From a checkpoint of a small class-conditioned image diffusion model: batches of 384.
Rows from block 7 of a small class-conditioned image diffusion model, named by matrix and row number. Rows with one number within an expert belong to one neuron, the router's apart. Each number is 128 + 32 x the weight over its row's rms, rounded and kept within 0 to 255. All counts start at 0. Numbers have three digits each.
After each expert's rows are labels from the 100 images, of 14848 (inputs lightly noised), where the router gives the expert most weight on average: "responds to" is what is common among them. Only what is clearly more common there than usual is listed. The data: telescope images of galaxies (Galaxy Zoo DECaLS).
# router: slot weights (model.blocks.7.mlp.router.weight, 128x256, trained with AdamW), inputs 0-127
# up: expert up (model.blocks.7.mlp.up, 64x128x256), inputs 0-127
# down: expert down (model.blocks.7.mlp.down, 64x256x128, transposed), outputs 0-127

# expert 13
router.26:169108115167126162110124129127086104077078056130174067172128118171189130140073110169105127191105094158080080071138159167095150118103147121097108108148091153129178103154095161117126172172158112097135087100188089085128114124183111105158171138155114123137172169096136047192139152146126112154096161165060127116133165153082144147126109125134095180144114137121085164150069123112175144140138
router.27:156085097166163185088092127088120091076101103112182064153119104181152132153082144159186116169138098162092088075130172142090140122092181093101154124129103121117186095156105162142139162171137109092139171078152096088164123173151085096157145171159091105157146172098162075109146094152100102155091165175086080115115170107107143135123154105119105143155145148101087158138065091087175175113163
up.2:116075144144135107184151118160137091140080133156115114142099169139115133103134118086088109182147117133119131073142106117107130085128186154090131135124093150102178159166207101057048135160163139156133133166101101168164177119134119106169147092127178129100132092123167102173033108088123134169149157067136089172169118112119143142100142114041179122132130148157163099121113167133073084138051
down.2:115088111122132161098196110129128130160114175179137145187159106201182140070139077124079149162156142130139137138116155070132180099096079124166158069125121076123126128098116167109097153119132125082114151097136142175133054072078103124132106122131160117120175133141128115141094123058123111136105171111141131126109099151085149141189066150219101125102131109159129128165164129153138138081143
up.3:120109110129151065108158124114140072216158131113125165115147155105122152128160132145149197072164175097066160137149095169065161127111127186162128101133157122160121086093130117160097135130091144206160137116159101201133127110156133077085161108151150077152104135138149078143077169140067223074205071104097043123163164146140106116175122119123046109151071091121121048084109152110122132121134
down.3:185101085111190142113181121106121138170146159174077113202144174158148093147136114100175171115110149081141113106133149136170154128125134190098099126114183089100078169100103090100139090125140178176108094108147187155147097107151133108105171154137103073141133174142188133139115147125101051139102104124114106180140121102146145168208096118106103139138129164187146126121161141133101135089093
up.4:149111175162117194160099123188114123130115123146115147123157136135144092138090087104144171121083122120097091121131072158140067110161035117116129120093143070157181146130126129105113087138111084075146098108150088062094104176161144143130109055141176116137140145089119095117057122143111176101206156091057163135090134097143114141158163110142149130147158111117159120148202137115129189141116
down.4:126101103164097071114118113186099095088132097104112122078117141109117119077100220127119178133136142154173102127132138142123126114164225148079116129090128140124179123115105118121130097129129094135124207143068127061161184172134133163156077081129095150092111137132133169136108102150126125200125147098131158072105103157110153123128185118100175185129109167094166086089139129206128119142126
up.5:153137169090114144102155127100091136133114049081122092181114096107174130166095103165140097159134165117096041143141129135123085124178105140131087161141115101134105073125125104154148152152147153139155092158175135112095108098167134193096155152146153086042121175219077106099080121105131109180074151127106125156097078163146105117115123183148040156102101131126174135190122135135067100160113
down.5:137071135132101070114110087103204109171136124187103121112129136211163119063108144157113117132015182135144099170125127087138116089133091119146178139150098117073080180076130148148150130092119166103163128145092163151114160215089166108118051167152120128106169096074141130132113130157156135129118139127151110150036085107125117139139131156110112086105077130135157154188112110111121174103117
up.6:175136099128094169146133134104129083140110089154122099148150094109115180114143205173090152120101143137081124135109142172153097144096149129145118063175149154104146085148105139106142132113077135118181178112196058103165111104098083104102091036156181133126123139128201059097095158113093160138129077033147141085132184128126148173163073174133118112132097143122127065069132169112137093165096
down.6:151171119140080124145158084118124164161140117180104116099100116131086137121084142166125131186142097097093085114121141141120126140132137195135119143159146090153090102127137152134082156120156133091161154129161157126139040111123150067094159077078189073153137070124167095143102135183113138171135032119101164104132079143167073117155087143061201097146082133151143122116151101078129079102070
responds to: shape: featured or disk; edge-on disk: yes

# expert 45
router.90:138136157151167133072136134102050109120082103080157107108104100148147128150107148187129106123088151109095103060077148079117164103094159145107115145147110153117124109138057128156112178133133094116142124140188152090151077089148113164114120117124155136147154110073144086123156157196117099127060138128123118143052158128124146161070150095125087164204113153100086161184130137140130145094116
router.91:108118107111179127085123115078079102135079131067117144127091118125130135135095165115149139152096134091099099062021101165131167095122135155115139148110086130086118130175136160175109168129092118106121136121145133110124051098161108151105100167114159070130132113087151122098176125198131116114052151126133161141060158147168177161105151085161120174189091115077100147158133155105146146084180
up.2:094099136139127184080138181168091146150164107117102164093129155195165173105204124042068093090101153123061126162171094155069086101188123104108118104070161095163074149141116154138150135202142095171101116129093094172121130096127121168114192071128152119136158122175133111220103089147105153138174133158163173105117079119111162141146174160140117108166095149094140120214155159164112081123168
down.2:101104120143095112075149171139144077091144147103102136178112081095146097138114120147125171151083068118134153134150192108127098144142100084187089150123142103093172119113103098143192163108119154089172130110136156149103124141094149134123088037185120148104131101144047206158101132123124150142167139165103093150190109127084130179128089145101100050160123132078080128108132089184110128136170
up.3:130106141103143107100096178120128091178141172161136082148094145068139143149113170162137111141136174097104114104119120150121117098103151073174143164117158125121088138096146160167170125131179114078110124108165202183182116074150153121110172072146108135148101110058175125120118153092160134136151118113146163114168100167117120045188134125116113089146108167000191145089180102166133095120142
down.3:108112131186138153131098197145139141118115124132119066146146081109154101103157111112137125135193134109124096113117071132147145113198142131136158099178110161096145128076145146127097107126118123098149127177182063166120144174143106124134204058157168085187131092068040094156133113108169121129198187127173083086131070145132142121164125140108145185159103150180109132132119079205170110173097
up.4:091214147148137083164117166158134089146090098112144115167119158104119136132149141149120141186151115112150105164133151112131120077117164097143138124168120096139143062161111145158130168086107149104157126113180133122123147146111178069136158105144059176159098118071184092141153107139160133064146132161129093146095135103127093139124068157070133094141098088047111168135148143106130131100181
down.4:106161124123114164102127173123162182087102175170128076127111109089088131112161155114159109211132085129140059167155167146123110075193144116130128077125169110146141255128160213158152125098127149125142150114074095066125124123121093116107129155117102111123079114076149081099113126113150146047137082113121134133121123068110202134102129133145119118122108137153154099080096127068139130134124
up.5:167127129160164135170139134170119087169118139157170129162100148167140099155125153078164131118134095116102185124148108142150156153142150131148121118091164083133093173147078117147120107200111124119107134130050100087132130087140120144103170127093124123157119094119100168086146176148095179150082125101127152132211067162110185124167128154145126112203105144101102127123129135144153183149134
down.5:170101111160128181065167118130131157106114179091145103111120126134071137107142125088119115172082205112144150126097197117153029128145125090118109118126120154100110074160097062162139118088090151106051083101026163130175140137111068130139166146091123151133151201081125133144083133126146121115083233160128120133106091104154117092122137161092104139130109167155138192129108167119097136142176
up.6:089185140050135109134101135089076107139109127154150068104141105060105124158145137138122161180123081130114166112140108140211192126109060170146092139134167084086133068119111134100089178114130106132184151232178125099172100174154114099164166100157127113134093156094160114027115168116144154114204097095143105165133150149042117130114141151108076112183129114180129150119130110118154090128152
down.6:074201096103129146142116100077099137093114147103157080113135157032142151064142140167099141141130142113111156122141132106117090148099117133182174112191178126103119145154106118070150145103094154132115122134151113208123077097094145083110134140118124149130126082107082117118122138155101092129165052058165120131120151098133137111142120085135119093095127139120102089131111137148111147164128
responds to: roundness: round

# expert 19
router.38:200081107198147151096132137094148095096144104178125099101112091151168135105143110093130139140129101146130158110181198127094124192113189095107181122150029132126109105088133131119087165133160106047112143124171130135111204158162138144166153153139149123108116166122108096202157074122119112176056117164070109081209128075091151115111110156105074110107147203211203070166107135094160169159146
router.39:152072123158114183144169137118115098080123101167138145102141158144158066106084072133108110152123073170164079124180183117097087186112183077094153099143101130120101099089166162103088110129148151118154130092145128114110186112081118136187181096096195105103117114150130074136153130108115127192187129185061141101207143095087169068084122149141112105137160156235191085187106103091129166140089
up.0:098065112151145094154102128139098093122176156129068155089142064056121147081151093125197098097174105120129148087108133080131130095090078207135146146106142119129179168151090121129156109120116094160145152100122108094166156158122115090092140136160206108079148147091183116181117132161107129102217120159195152126152115142131132138139125170123185118168149152100122089205139126075148141146141
down.0:084161197095112125204152128092104071082101158135133113143140145104126128067138141145117103098117093128164125089152152112080169194098163050125104119170168110131157082131126084143197088117167137164108113083146148063157120147086137136115170114127140115102145135157143123080104093148164145083209159105122170089151071154144104175114124201144185109147130106124162130150116110141132144160152
up.1:136142107135175141192111124161110191155112092104126140147124070114154129134137133157121070150109167112161115182165176083115149119135124154088094121169143176149097218159179095135146124099133107083101130125207140142096121117160093136152172097141091148178102134050173142095086114076097030116122163169137166134078169103153103078128150187099149081136086087143165140140183071118050155124169
down.1:129157156169180152215139151084141155119109142126155150104143141186106230091125159126164116136117143119094126121127078139144090146125185147090081082100141114133130124153046129144150131134129133160104126144179137185091149124163151096128132052115178115096104141186100164122126109122131230162070143110120160128083113081120082176190104164165172160068072091182134145138151156099127140104122
up.2:121141105152174157120085133085106133163134196136123146141110164238114144107150136122127123132112205127111180122113060125135152126096195174139197132115074076127083134151049149158126133047152182138140164122153131126121123094131097120119136141132139115152126155152123178095153096104118154114100129145123122121056113146155159087108124189106123144140067159112053087170129141098070139094080
down.2:165169125153107118133137132136080100127089077115059174113179112151075101115100071182147144105145171105187123157143155104142151111115126144083087082152156149162156114149159142094065115094173186196120097134104078085096079096186158147109104129184195155095118104100180170204157154136172125104103137115144118115092080106092066136126132113153145087096080103136190104149133175119203089091110
up.3:147078133158129175098142127118141148191103067118124131149150088109105150137124106120173115076139084098089128106136168157163116130153073073170110170149141143097137119124177082139119095136120148147114126156127168156067092122135089142165126080158130121109150126154136132143132097102084171056095191154063166136109100195169118117161163093152154146152115114106141157133114206093159099152121
down.3:081069102143083099112131095141129111067199082140176128138123135168098138163101170146099181071126134183188115129153144137168070118133158171102122147171170179109143168081087105159100061133135088150159147127098098135193116139117086151127053079090143149099148179159135119077129092134129177131157098143119141076138103085125100131090114094130122111128127148103132093152115139155139080119077
up.4:113095128127114151123117114167110105104161107119113119149150190158107078153173159130113172114116114095117108143146106113142090163149133093161166152116091148123112204188138103085108071126121107095105187112148123136085164084152142130121119183158126144133164102128109162146108229121065115172099089115125120136140138117140094104105132191122195093137114146162157128105129121100107102107173
down.4:093112075188121127125075118142108134103122118126143101195145060131163109121138110109183181142193092143133123200102085104128086147124152119064111111124069118140154089087108115116090157081118129093141145136107155060081120153094068153116130158155101113161092161101098126106123135149137124109150114144079199081110153112135146108132117176111177169168146082101057086149122137119129107120154
responds to: shape: featured or disk; edge-on disk: no; bar: no

# expert 42
router.84:131169162152095113135091097097148111134128148055141110122107092081124151131067105131126204124122152117141133132146164184143208066151087132157093088154103135103135146180106145181060190087074147129140103125125120101118082116145060122122162129198127082169110080088163126135120148148123103109077168130151121132103172156128146173160134128207107143168099089050091195111132158133143114111155
router.85:165141155168120106115071096055135092120088164062118102121120066133117116168080122146119147099124160131125113089090157158158207047158105116137111094129105120121138169160058144166100170114096133106124090149125118127086103123141063141153181162189113109154111090128195129143152167139135113139114178135110107120085160125125128185166127110201068153165073133050069171117144142161134155099156
up.0:151142083170088092121147112142076199100147086100125143176169186170113137187145132130106142142070090162138155118146059139131132121134196171167126134170160137064145186160166074092143108135125162108166082122175076103084088123144101120144158214166115130123110141153130073146137155097113090121204102099064169109071123105123159116072171149139207112120125157162130153116169161126107169099191
down.0:087129204122131148140164106123117058153076159094090083142128133169147114097124168141153134164130051107163097149109162074175126151139095091140157158114192136100123135136134097151126127145140122137142148120117104129177140113094138118112078188116094080088104147118144117181152147128110138149178140095076163134047144146145130204104142105073141136121126086164161218104130084106094130112173
up.1:141149096150136107124104133092060141146184157125159081135126135144084101167134126112119145142111091141134068149159122109116118106211178125188129152097077135109104151135081158092076140098149160142100141177172178102077162074062117165133151161168126103063093121168097141042124128103164118124172136125164166112158195087093128095091133161126120133085123136128132074128115105127187144154136
down.1:160142144172171146126137106133120123112098128110058098148124115198127160092132121134152083160170088121090132136136117143072061127164124155130115111112093143135122122122094080121125108156134127139090068166156048097123152138121119174114175163116078104122149121134181080041110101105164195098148130117097094183139115104099122127169155194115127124109141108180150090115146104158099175108053
up.2:153103100147099145146101123164142092117203063152121123098140120129101131134111075109175199075154072124127115154156089089121147082149172115151146152166091194164133110164178065132097162087118157149190096166127149113146143146100118145142115141128089111111165122134118094136142161105082137174117109136170158089169072170133164138123133204167176134066198154043174122129167134117129099120128
down.2:172057165180124131165145152185146211147056120097175117126120153190148168115137120156116140063099106146089152123136207136099086135123118136100101108119076070100147060116078065090112180123126149105132138189034168129085135093122095100122105149121124117120161167106105103138169153131101105182125065174162122137093111136106172119119130146131135152172177105170125122162076133163117077105153
up.3:103151138213110114090133143130103102165125081096163121146136128131123129094085146131096134165144128133083087138127112151130092167119116129139131170127157070119148083175098118171160148113113096096099170172138160122089096137150071147119120134175103137103153133061065140173161192103069200156125106126081230115200091157170148190167183156122079140091131099104115154204124135061185157139103
down.3:134128127140119143129109170122119172092092226156115141138147122085124093154141149177103149116131182145176189094124133121133150108148109112122126098135162133114113175190079097180134095126111113080103104130141164148108119180117085135150055079182154195121165110056151142155102171092100158152080088143124168093146078075154125130113118123164106093134138142091122131195152127000117156132038
up.4:102075107128162114063131135144126132114176124126161082121124092035172141143140090147110126149169128046077151161101164104133225164158094125110114181128089144120139138198098109110120173073132143181089140074145142147127163142164115124138114160132139181167138130120121086161174155167076143096154114159157113156122146156108131121139113061117095157159149137162091142036110112110163122152133
down.4:147071151102078151108075152098130077159132140125094050087153102071119112146120090162093106151084156110055149134093125134162054150124130136131158114120092135108163139204122142102127174088160128144163103041143154140157102087168074124133125139176216122131120142171123122131138150161052129119200133090113125131143143128136145124141162143125144121119130164137140106080148140150115089159094
responds to: roundness: round

# expert 26
router.52:144126110145129168184079144099199066114078111140140101182050147138231131176123237150141125173092083090094118095083098141141174173078145143114133121131149134124109102172099135168118186134088140153153096132181090137132150155083092109136088143140113085153172135119153145061143115150135115124127123169135128103125145156163120114130169124115112158158121105091136114112098111120133144107122
router.53:193100106147132154149143159102167064128093132106138120169093119130201141185119209112123095189155077120133102088085116125098193168095183137116123164154139120105142139174080129170158152121092169144122107149187124068143107132058121114155133196110100091150150148144154137042176132154123090141108138134095101111135073130155100140134132170086100150141092103099155190087090090132143102133119
up.2:102136128146125069144145074111171144162240094075157122152041169166108074144163119101129107107099115131144093170138140107147111067197160175156160203114144102122140148163133123097132126159079134153143073158069135118120179133126146114147130115113150103067115169158149108061150178123135133160162121153074181135147123146149104123099140176132126141062092148091102121148134114146093214149159
down.2:166144135151125215143114039095126118114098093106122099074160119099154116149106095117140172109146097092120134072161157112079186170171116076094128163142158159136152108146150108127137168163100132174130068119123134082153105134140142125136166129168096096143174104139111137127133132142115144167160095117150203188150157129126102088133082113160152086126132139141136070133126117155052079169169
up.3:172083184137073135136099129099184176126138086114104113093122050103106103117112109154109113099169177089088086112124103145104061103106160126187140154169111188163160094098104118111085132095146127163103194069126150203060185176133130098116139134144098138127084073138144140154190161140136110101076169137083135102132154111111146128155138169161085139188123101145158145174140156106061125157100
down.3:109116116081140182146104132129156145097066125161174122148162106088158137156105129140116130117084127078094072136116136129173143090098067105121152169108148196110125152112097141063088135112083103142074142076156128211148119124181204110115091132094112187108099146108102197116153200132132102159068119071085176105092165098149122169132095118135141107092123121096106167074128158080144092130141
up.4:090127145170075120070114114094069126150130154152140132108130180113123071164136135128069111171073166130089092135168141179160131091142125105083150201074164133149137106171114128101105100162106094130125112174109150149106137119169092125108111119106124098125151103075144123118084163102131195140165079148181121137121123130132121111126076122126148113131039131147115081124121115158145209093120
down.4:098135049186119148082104109139182129114105101057151158109140142127124098155125115178108192159147137165099110175115099140200094147118086134133114103148168145098127150162160159160131030128147115107128159125072140142109094124136083081141048119083119194115109103051210112154120094135140134161103095141158121126121150089085080146077129113102143151211121175123156101144146150138075127125095
up.5:180106105127118131125092169154112154094159115123144145207062125159101148128140185067135060141107118102110121081148065131166119116112118097146146198130103140108141189104134175117079134188141081096136110131142145103185179114138128115151124170101166107147073112143143127184164117146138104112140098114110076164103137162161154097131155115054160167169159151131127124129179117111145175134152
down.5:189099141087104130112090161174162125142137143100088149085173134144106148098141108188097121162166128074143137147098147126135122120101154194130134053133068206137122154100160150149117178141084135149149167105112120111140122133138147111146127144196123115094125136118103093150126150144121143134133127148064096128108088126138145127126162132142156069145210142114092080199151138165172095148146
up.6:133133190163137168108089082191163104114139124085160069155140113113138108126136126121136177175102082140067099168095128112166114105125164105179125146120058122118142130123133134096136111107114131168137126166165103148102144134161059172109127150180159131102131110101044075114203113133162137122141128090135151164199146136113133123161171126182117135131131095154065118142106115059084158125068
down.6:132100142099118153157091109113120128181131152125102083112122138130154108124178077158158105158112046113120076110136115104109133122108152137126153128118079124122182133080133115088115127073120107191164125129108160114141124144117117117144109174113131107129085125151175082203144098150201191147081107133104209114192129130094145133134128080140153103101144123175160133082142102082151071168079
responds to: shape: star or artifact

# expert 54
router.108:150149120134136138161098140113115118156108133059180107158076136159149151151077146126115113180112109120133129064090125159132214104105115146112153160138087173102096096198102133199094140096128132132057067134112120117102099098165113146153130130129146167112119105138153113143173109158137126117049193115144100124099158153186139135145091128180143200215065167092155111094143154153111131140136
router.109:123163143120115116147083125126132109131113170070177072137119116136108128159096135141154089097144123087129134106080134138179192080134107126114127122157100140115080089174119122206081179075137129090138104138154122136158093080170104145165173143159123152098081100145175119155208110128112082105094190153139137104114167143169157128135077119173078195161062132094128116176145140137127163116178
up.2:174103122169138127173089167098124132153103095136084122162151150195102059125116134128081080127094139128120123094106059108096085118069206141075113198141151113116138138118109150160082141203146067179117044168090181133145132119169100114115126144125123146174169165164120150129120140081099185171159112139107111139110177207075173138153151126180120119111069147114069137130154155060107091131146
down.2:087139151109132079150141173172100139145098180183151124142137093087133045150127071151075150166146132138110098151136181085119152135036059148170078097076126090118128166219152152160084124127198177150123194092134174116130087147132112154144096119157143146092152097097106161175095139118137148195078161144192119101156115145150136119139103135116151077155137127141135148092134138126137075079123
up.3:090134148128073048051155078106124112146118194091070105113192101119133116113130147186099199173170107164124103127177102119092203121155101133077127100182148104185141132109155057170148095089148132108120067186157149158135145143140103103076155125133121116134120131087078147135061126111095142150183158117111133155088114121126093145147093157116102159107126120151103130211134153105099079151145
down.3:099196063130152107079067160087153142108192117196167082070112199085139137149095111155078140153103098133100111097177154160129078115178106149102107076134174121175095117121129073158118114197111182157091126137153180185127144141132157142107107077132140130109178081112137049132077147149103096073148135096116194110090134132195127122120143151118080171106136165106133100102116130111148098121137
up.4:122087051095105149125128162115094154103191200164149121103117125157112118097153072170157111101127140132104116111182184156076136119128110133126100108135149130160128154202180137152104125159150105079125140147140045162143155119159153127116161089152088119159124175135123170132129096140101118123042132096160152164098141125119200118154103165187068154154083172123125144106117110151179096166074
down.4:105116113084142105178130184053093054174078125082111137119146094105092086151144145129139155181082138112143153098163086111167123113087174135113148135090089061159143058122121170175113117138117090097182109141146157158078147156197120139159087088123090131119088148179131130118171126087076172126054177133127052146063101122144148156106141191114098104134157116106118153203171099180148121081159
up.5:185105142117153099122133166143124114158113064108149168145137136086145172087108129124194175111083112125181095124085145135140162095135126137106174146142121131118129138109117171156115077088128161125176135142102063155161100154138138158158094118107109150161167131063053146111070123149092101157009144112164068118121129186121064175106164119119098161166088121176142134143130141117123142120076
down.5:161133110132098110130154129126136145145167116146158142080081144066145165145108119111158150079145086186133098110133171121140119144146117094146109161118103132170111139094156131129118141188142133145115062112148145061098120139136133139177145107153130139101149084071146102086036121146127180148065151099147098130168118176167138114118159162106107081073126085068178119108203098178113097147093
up.6:155100180105131108153101124129134119064139154150149116126109148154159130058148153142158155151132117148114079126128086141148140156104089088136168117128154204104141082185114177151130133048114123092130137150126079081094169168100143138116070148120117057046154177120115160170151150120113110150143149124089079095243104127132128100117123122146028118132184181140166067112120085135103119098118
down.6:105121125190151154090108152155135165089097086109120160181122096192172107149069098090144153132102137113099131096039181101134129151179140156060191090175120048138115137119159170055132112070119130079069120167087073123168107130101091108157141145120191111128149145133136131140130100133188114127103120128055116159149135104119120157121122100129138150087180133118160096104173117135094130161139
responds to: roundness: round

# expert 36
router.72:135161136117088114145154156151135185162148081198098158143130135131140116086154165085155100110120131117204178160144106089091076199118137121187107152078119080111111152084168089039120096110154138147096152140080171129100160093138116111117136101132143137035136105160100128108130120121143193108162095125099198139203141102142110094085139192138157116094163117185142149118148128138132158142089
router.73:157135069140138167110137158146197163114143097190107160106179070137157102121161168119195086150138105136152129138130119093087097174072206109158128106104191074126124132091140097081149129121146118145160185100102145140117172164080083091152102137146163126076129164126132079109093085153096184099152111117095116121081134081106110073132140177142112095129183188181110078136119116089157179109129
up.0:158130083105132176125135089107156127067151133099123110135150094080127120148154146054144129175153125178167092117160151107154131152136108166180125096134098133137091124061173139133079074176122146042112129122102139149166120103112107146119107121118081104116096134189124147125088151141167106135049121098133135147068160160105160118145145133099157182162127123136140143163137096129151164120150
down.0:131150192099166162103109112156107091117094126120126154137144128085156123147129153115161146135128115164144148137104120083133153167179144114105117131162187129131105134107115174149107153113123187119140167086172125130107149132069137190112065127081151099117143073135092123082153137132141165122117199130119107128101114104096125100167114164183147071113160178080138069134173159106114108106191
up.1:185122085106162125166150156195148094133109141148199105150099142083147111114122094118111116080136111104090116141098126159150107103160136131103097137151068139127155127175136108150140154097113102153124102193099079184129134098158150131127138155139134129188162125087179187140143137103207128148176160083135133096104139130120147123121147128149122087104071127140203096080153111100114142143120
down.1:125165120158074158189104092144103108153132135137143122062126115127134107126085105110102149097092062179116075083116153099120111148080119121139126131131156141155100164145080106139099120138096107162178180110188141137171135079094160160123180131109090135105157128106107107122148122094129144136097107101113173082128193087146044123142120138158075078125134121100122104165143125110116136113100
up.2:152098118085144092135161111143144113115148110115131169101136052119104175141137170141083113144115096139101149145118088172144150098169186131135157109179097106103097155133130055151079145058125138101127089144109142170117140094079125097075173150144077115158089079071147158145133148116130192125148134124130116126095140157116107136135131103128178102117132087183100120126106106084071135127144
down.2:106082112180107216078130179128168109176098099109140162145170074176110114130153162130085150110132111151135123096130112120129128137147140177147127152143134076140120102119154157136143067143112154099121104095129109153148127123126114091126083101105160079141092051161118101175134161095099150218141131141164137080124119087163091139135114109151126087114170127130165123120128155087130109073143
up.3:150113112133178153163112113094161104135144062108102163175143075129139104127103085145130087171136148162088101098143088085119188062088127128119094157150147116127131178086136158130104094106140134073144098072131119033162136109139170135150141160158110097154128150124157149116164134164115154176173186135158129147130114144119124100111098139120094119137126157081131171175082121195152165099111
down.3:129111185111155096147100135183139149143130110101171156105134129108132135146188166181124127108137161153139086157176181152152078136109105172084171083072151112131126154124171129124059091163132162109180153047105068057143163136134139084112141179124111175197119142124152157153166190106140093176163080141128166096145154126071107189080113159079090120137101094119136165151103168146168125201105
up.4:117167081097150113135131154052143099173109200138138157072137042150116134128096159081171123113108146091095165062064144102115151138130146128108161129169122125152144132135147155176086144147098108093160160102114137147146111160126106131107184143076129109107141072081129108164097141131096065130171130097176150114209138164157149081092174176180169191157152069120105179206144104163112123087136
down.4:124123138112160105107095162149135155071087158118144119094067121176151148141156179091125104180104151109156145137176208127163119104160098075162096129107132091149136117154086073159153071139135103154147054114097170128148164126163054129169097157159104125096176112133140169146121155160085133103117177103178133144194136138084129108176186131162202088168129152141130152157090119123101136162155
responds to: edge-on disk: yes

# expert 25
router.50:131172141103154105127115140097093105118091121031163131179125097107102167143105135125139122109169122147074113144168126069176202049106105156145122146132121080138114126179104119175145144104120111160149096141151074140112138120133088130137208126150098109141167127155184144123142112117159146137098135119124114156078149149171104140136135080156108133144079107087105162135115172114152111092158
router.51:187155139111116130137097167130130114117099116064121156160107085119124147155108125122130093106146126133081122138104140076170188046108130163109117127154121054113087152202098114153160152094079145149153133128162121146141136123111123119141194155127094108153168141110195129102129144097131158129089146130130098115108167148138104149172110069162108164168101100078093174117138141142095143087182
up.0:204080106115119168100132168107122125111133138123114125146169125155183134139171117171139069157118132147175190109125102105120163199083159090104104176109204140104104139166091071115090121092157105041144106158086196099127157106089129140103123160104177123136178109139175148124158088098098140046178092104171099147169177112124169166112093058121131150125153129078157141052129144136096157096081
down.0:173098165086151082150143103139110128093137096099084110126192137123116130069101186204092127175136129107116129111136154134170110145060083128165121113102140093062153133166154090120120128150158137075123115124150109157137118155111168071118109141141161189172085130148105184117153109109094079079171143118175154103139130119137184124088159063155139132132087119085117150072141112081065055175160
up.1:114103079126138138218134112135163153077136074149123120130124141170142172113102117210148177155120157116133100074098091123130147126136170103071121093138171137104146136055093155104194129187129124087126133119153092168142094123176082123135096125133166087149098126178132157163086068135154068046138121136105164113091068143123116134101155171125114100148096131124109145137132124127105156133096
down.1:104130124070150120112166116130175105133133160112150131181100110144172186093119145141114157153135158103114096147117169101131096119174153134116096150088136087171149155106131145138171123148131092126117145083085121210142155129164063170125105135128134099155122114174124132146095095111166189114093124084152125102111098194154106128116124086109107102066156133120132172134070109136072124124128
up.2:088191125084150064081174157116125149149124068121110113141142098079105137077115192163127124165168185189165142098096135136098090175177159159159139163125099120120147142159150168155164140165098137140131097154094087083113125062135143136148138120117078081153096115108142085097178126042112117121110165191113133108193084106098117106170158144127077093033138094106152083138171106160205165086135
down.2:163166120125085170167153106115143133073124144128090102130089172120121117190101112180130155083149212115145152140170085136153102072146122140113153128165086126163138112175123206149161122128087132129105122159175140089151176173097111137131143154101161094132092129142141057091142124095148093109123105142099101141156149104051137178147115155148124154214130115151160109103157090112166092117177
up.3:104084144082143114131104173123106154105124148121085104171124145162081127157132057151136122133119083091101066080171189131125191100128134134108120118145106143132163102130116128085136102167210084074068162125187132172147160089158103115175124133145106144125144145110150195159137075102123201113113155088125199132117124152092142151129165095115126109135151151120076131104146105228153137175162
down.3:086077071059088156105139153121087080110176092128116101107125101153116131130103130143143122139137161147074031175148126153125131119148151187147089135122129070164121129078160099151105106163155104048136163067160124147117133157180114135148128119104115107134123119133146165179139090137112054138129143122141168111156122138169175144152134084126143142102142129141142076164142194178101131087156
up.4:147099159166101162154081093147140149109107138114158101130144143119163109073135135064181156170116111151110142173138110115181162131107104116130104130134065094133185199113215091138120153125165147204140163084129063078183079146136075109122119130133174093153137169148126112088105111115144131153158070182102159111120111124089152128167092167144093120166137185128099120187174129140125107162104
down.4:122093118094148109172139183127146164104107099151135094167100121172170129135113105128153148158145112128146154116109110110136143100118192173104137144147125114161139122064049081100124128105124105174147157062126171156121179082116125144130119159167198087074179152138129170161171156150068123073191102157170130178120104159106123126115123147173100081137126156108171171197123120112110132134163
responds to: roundness: round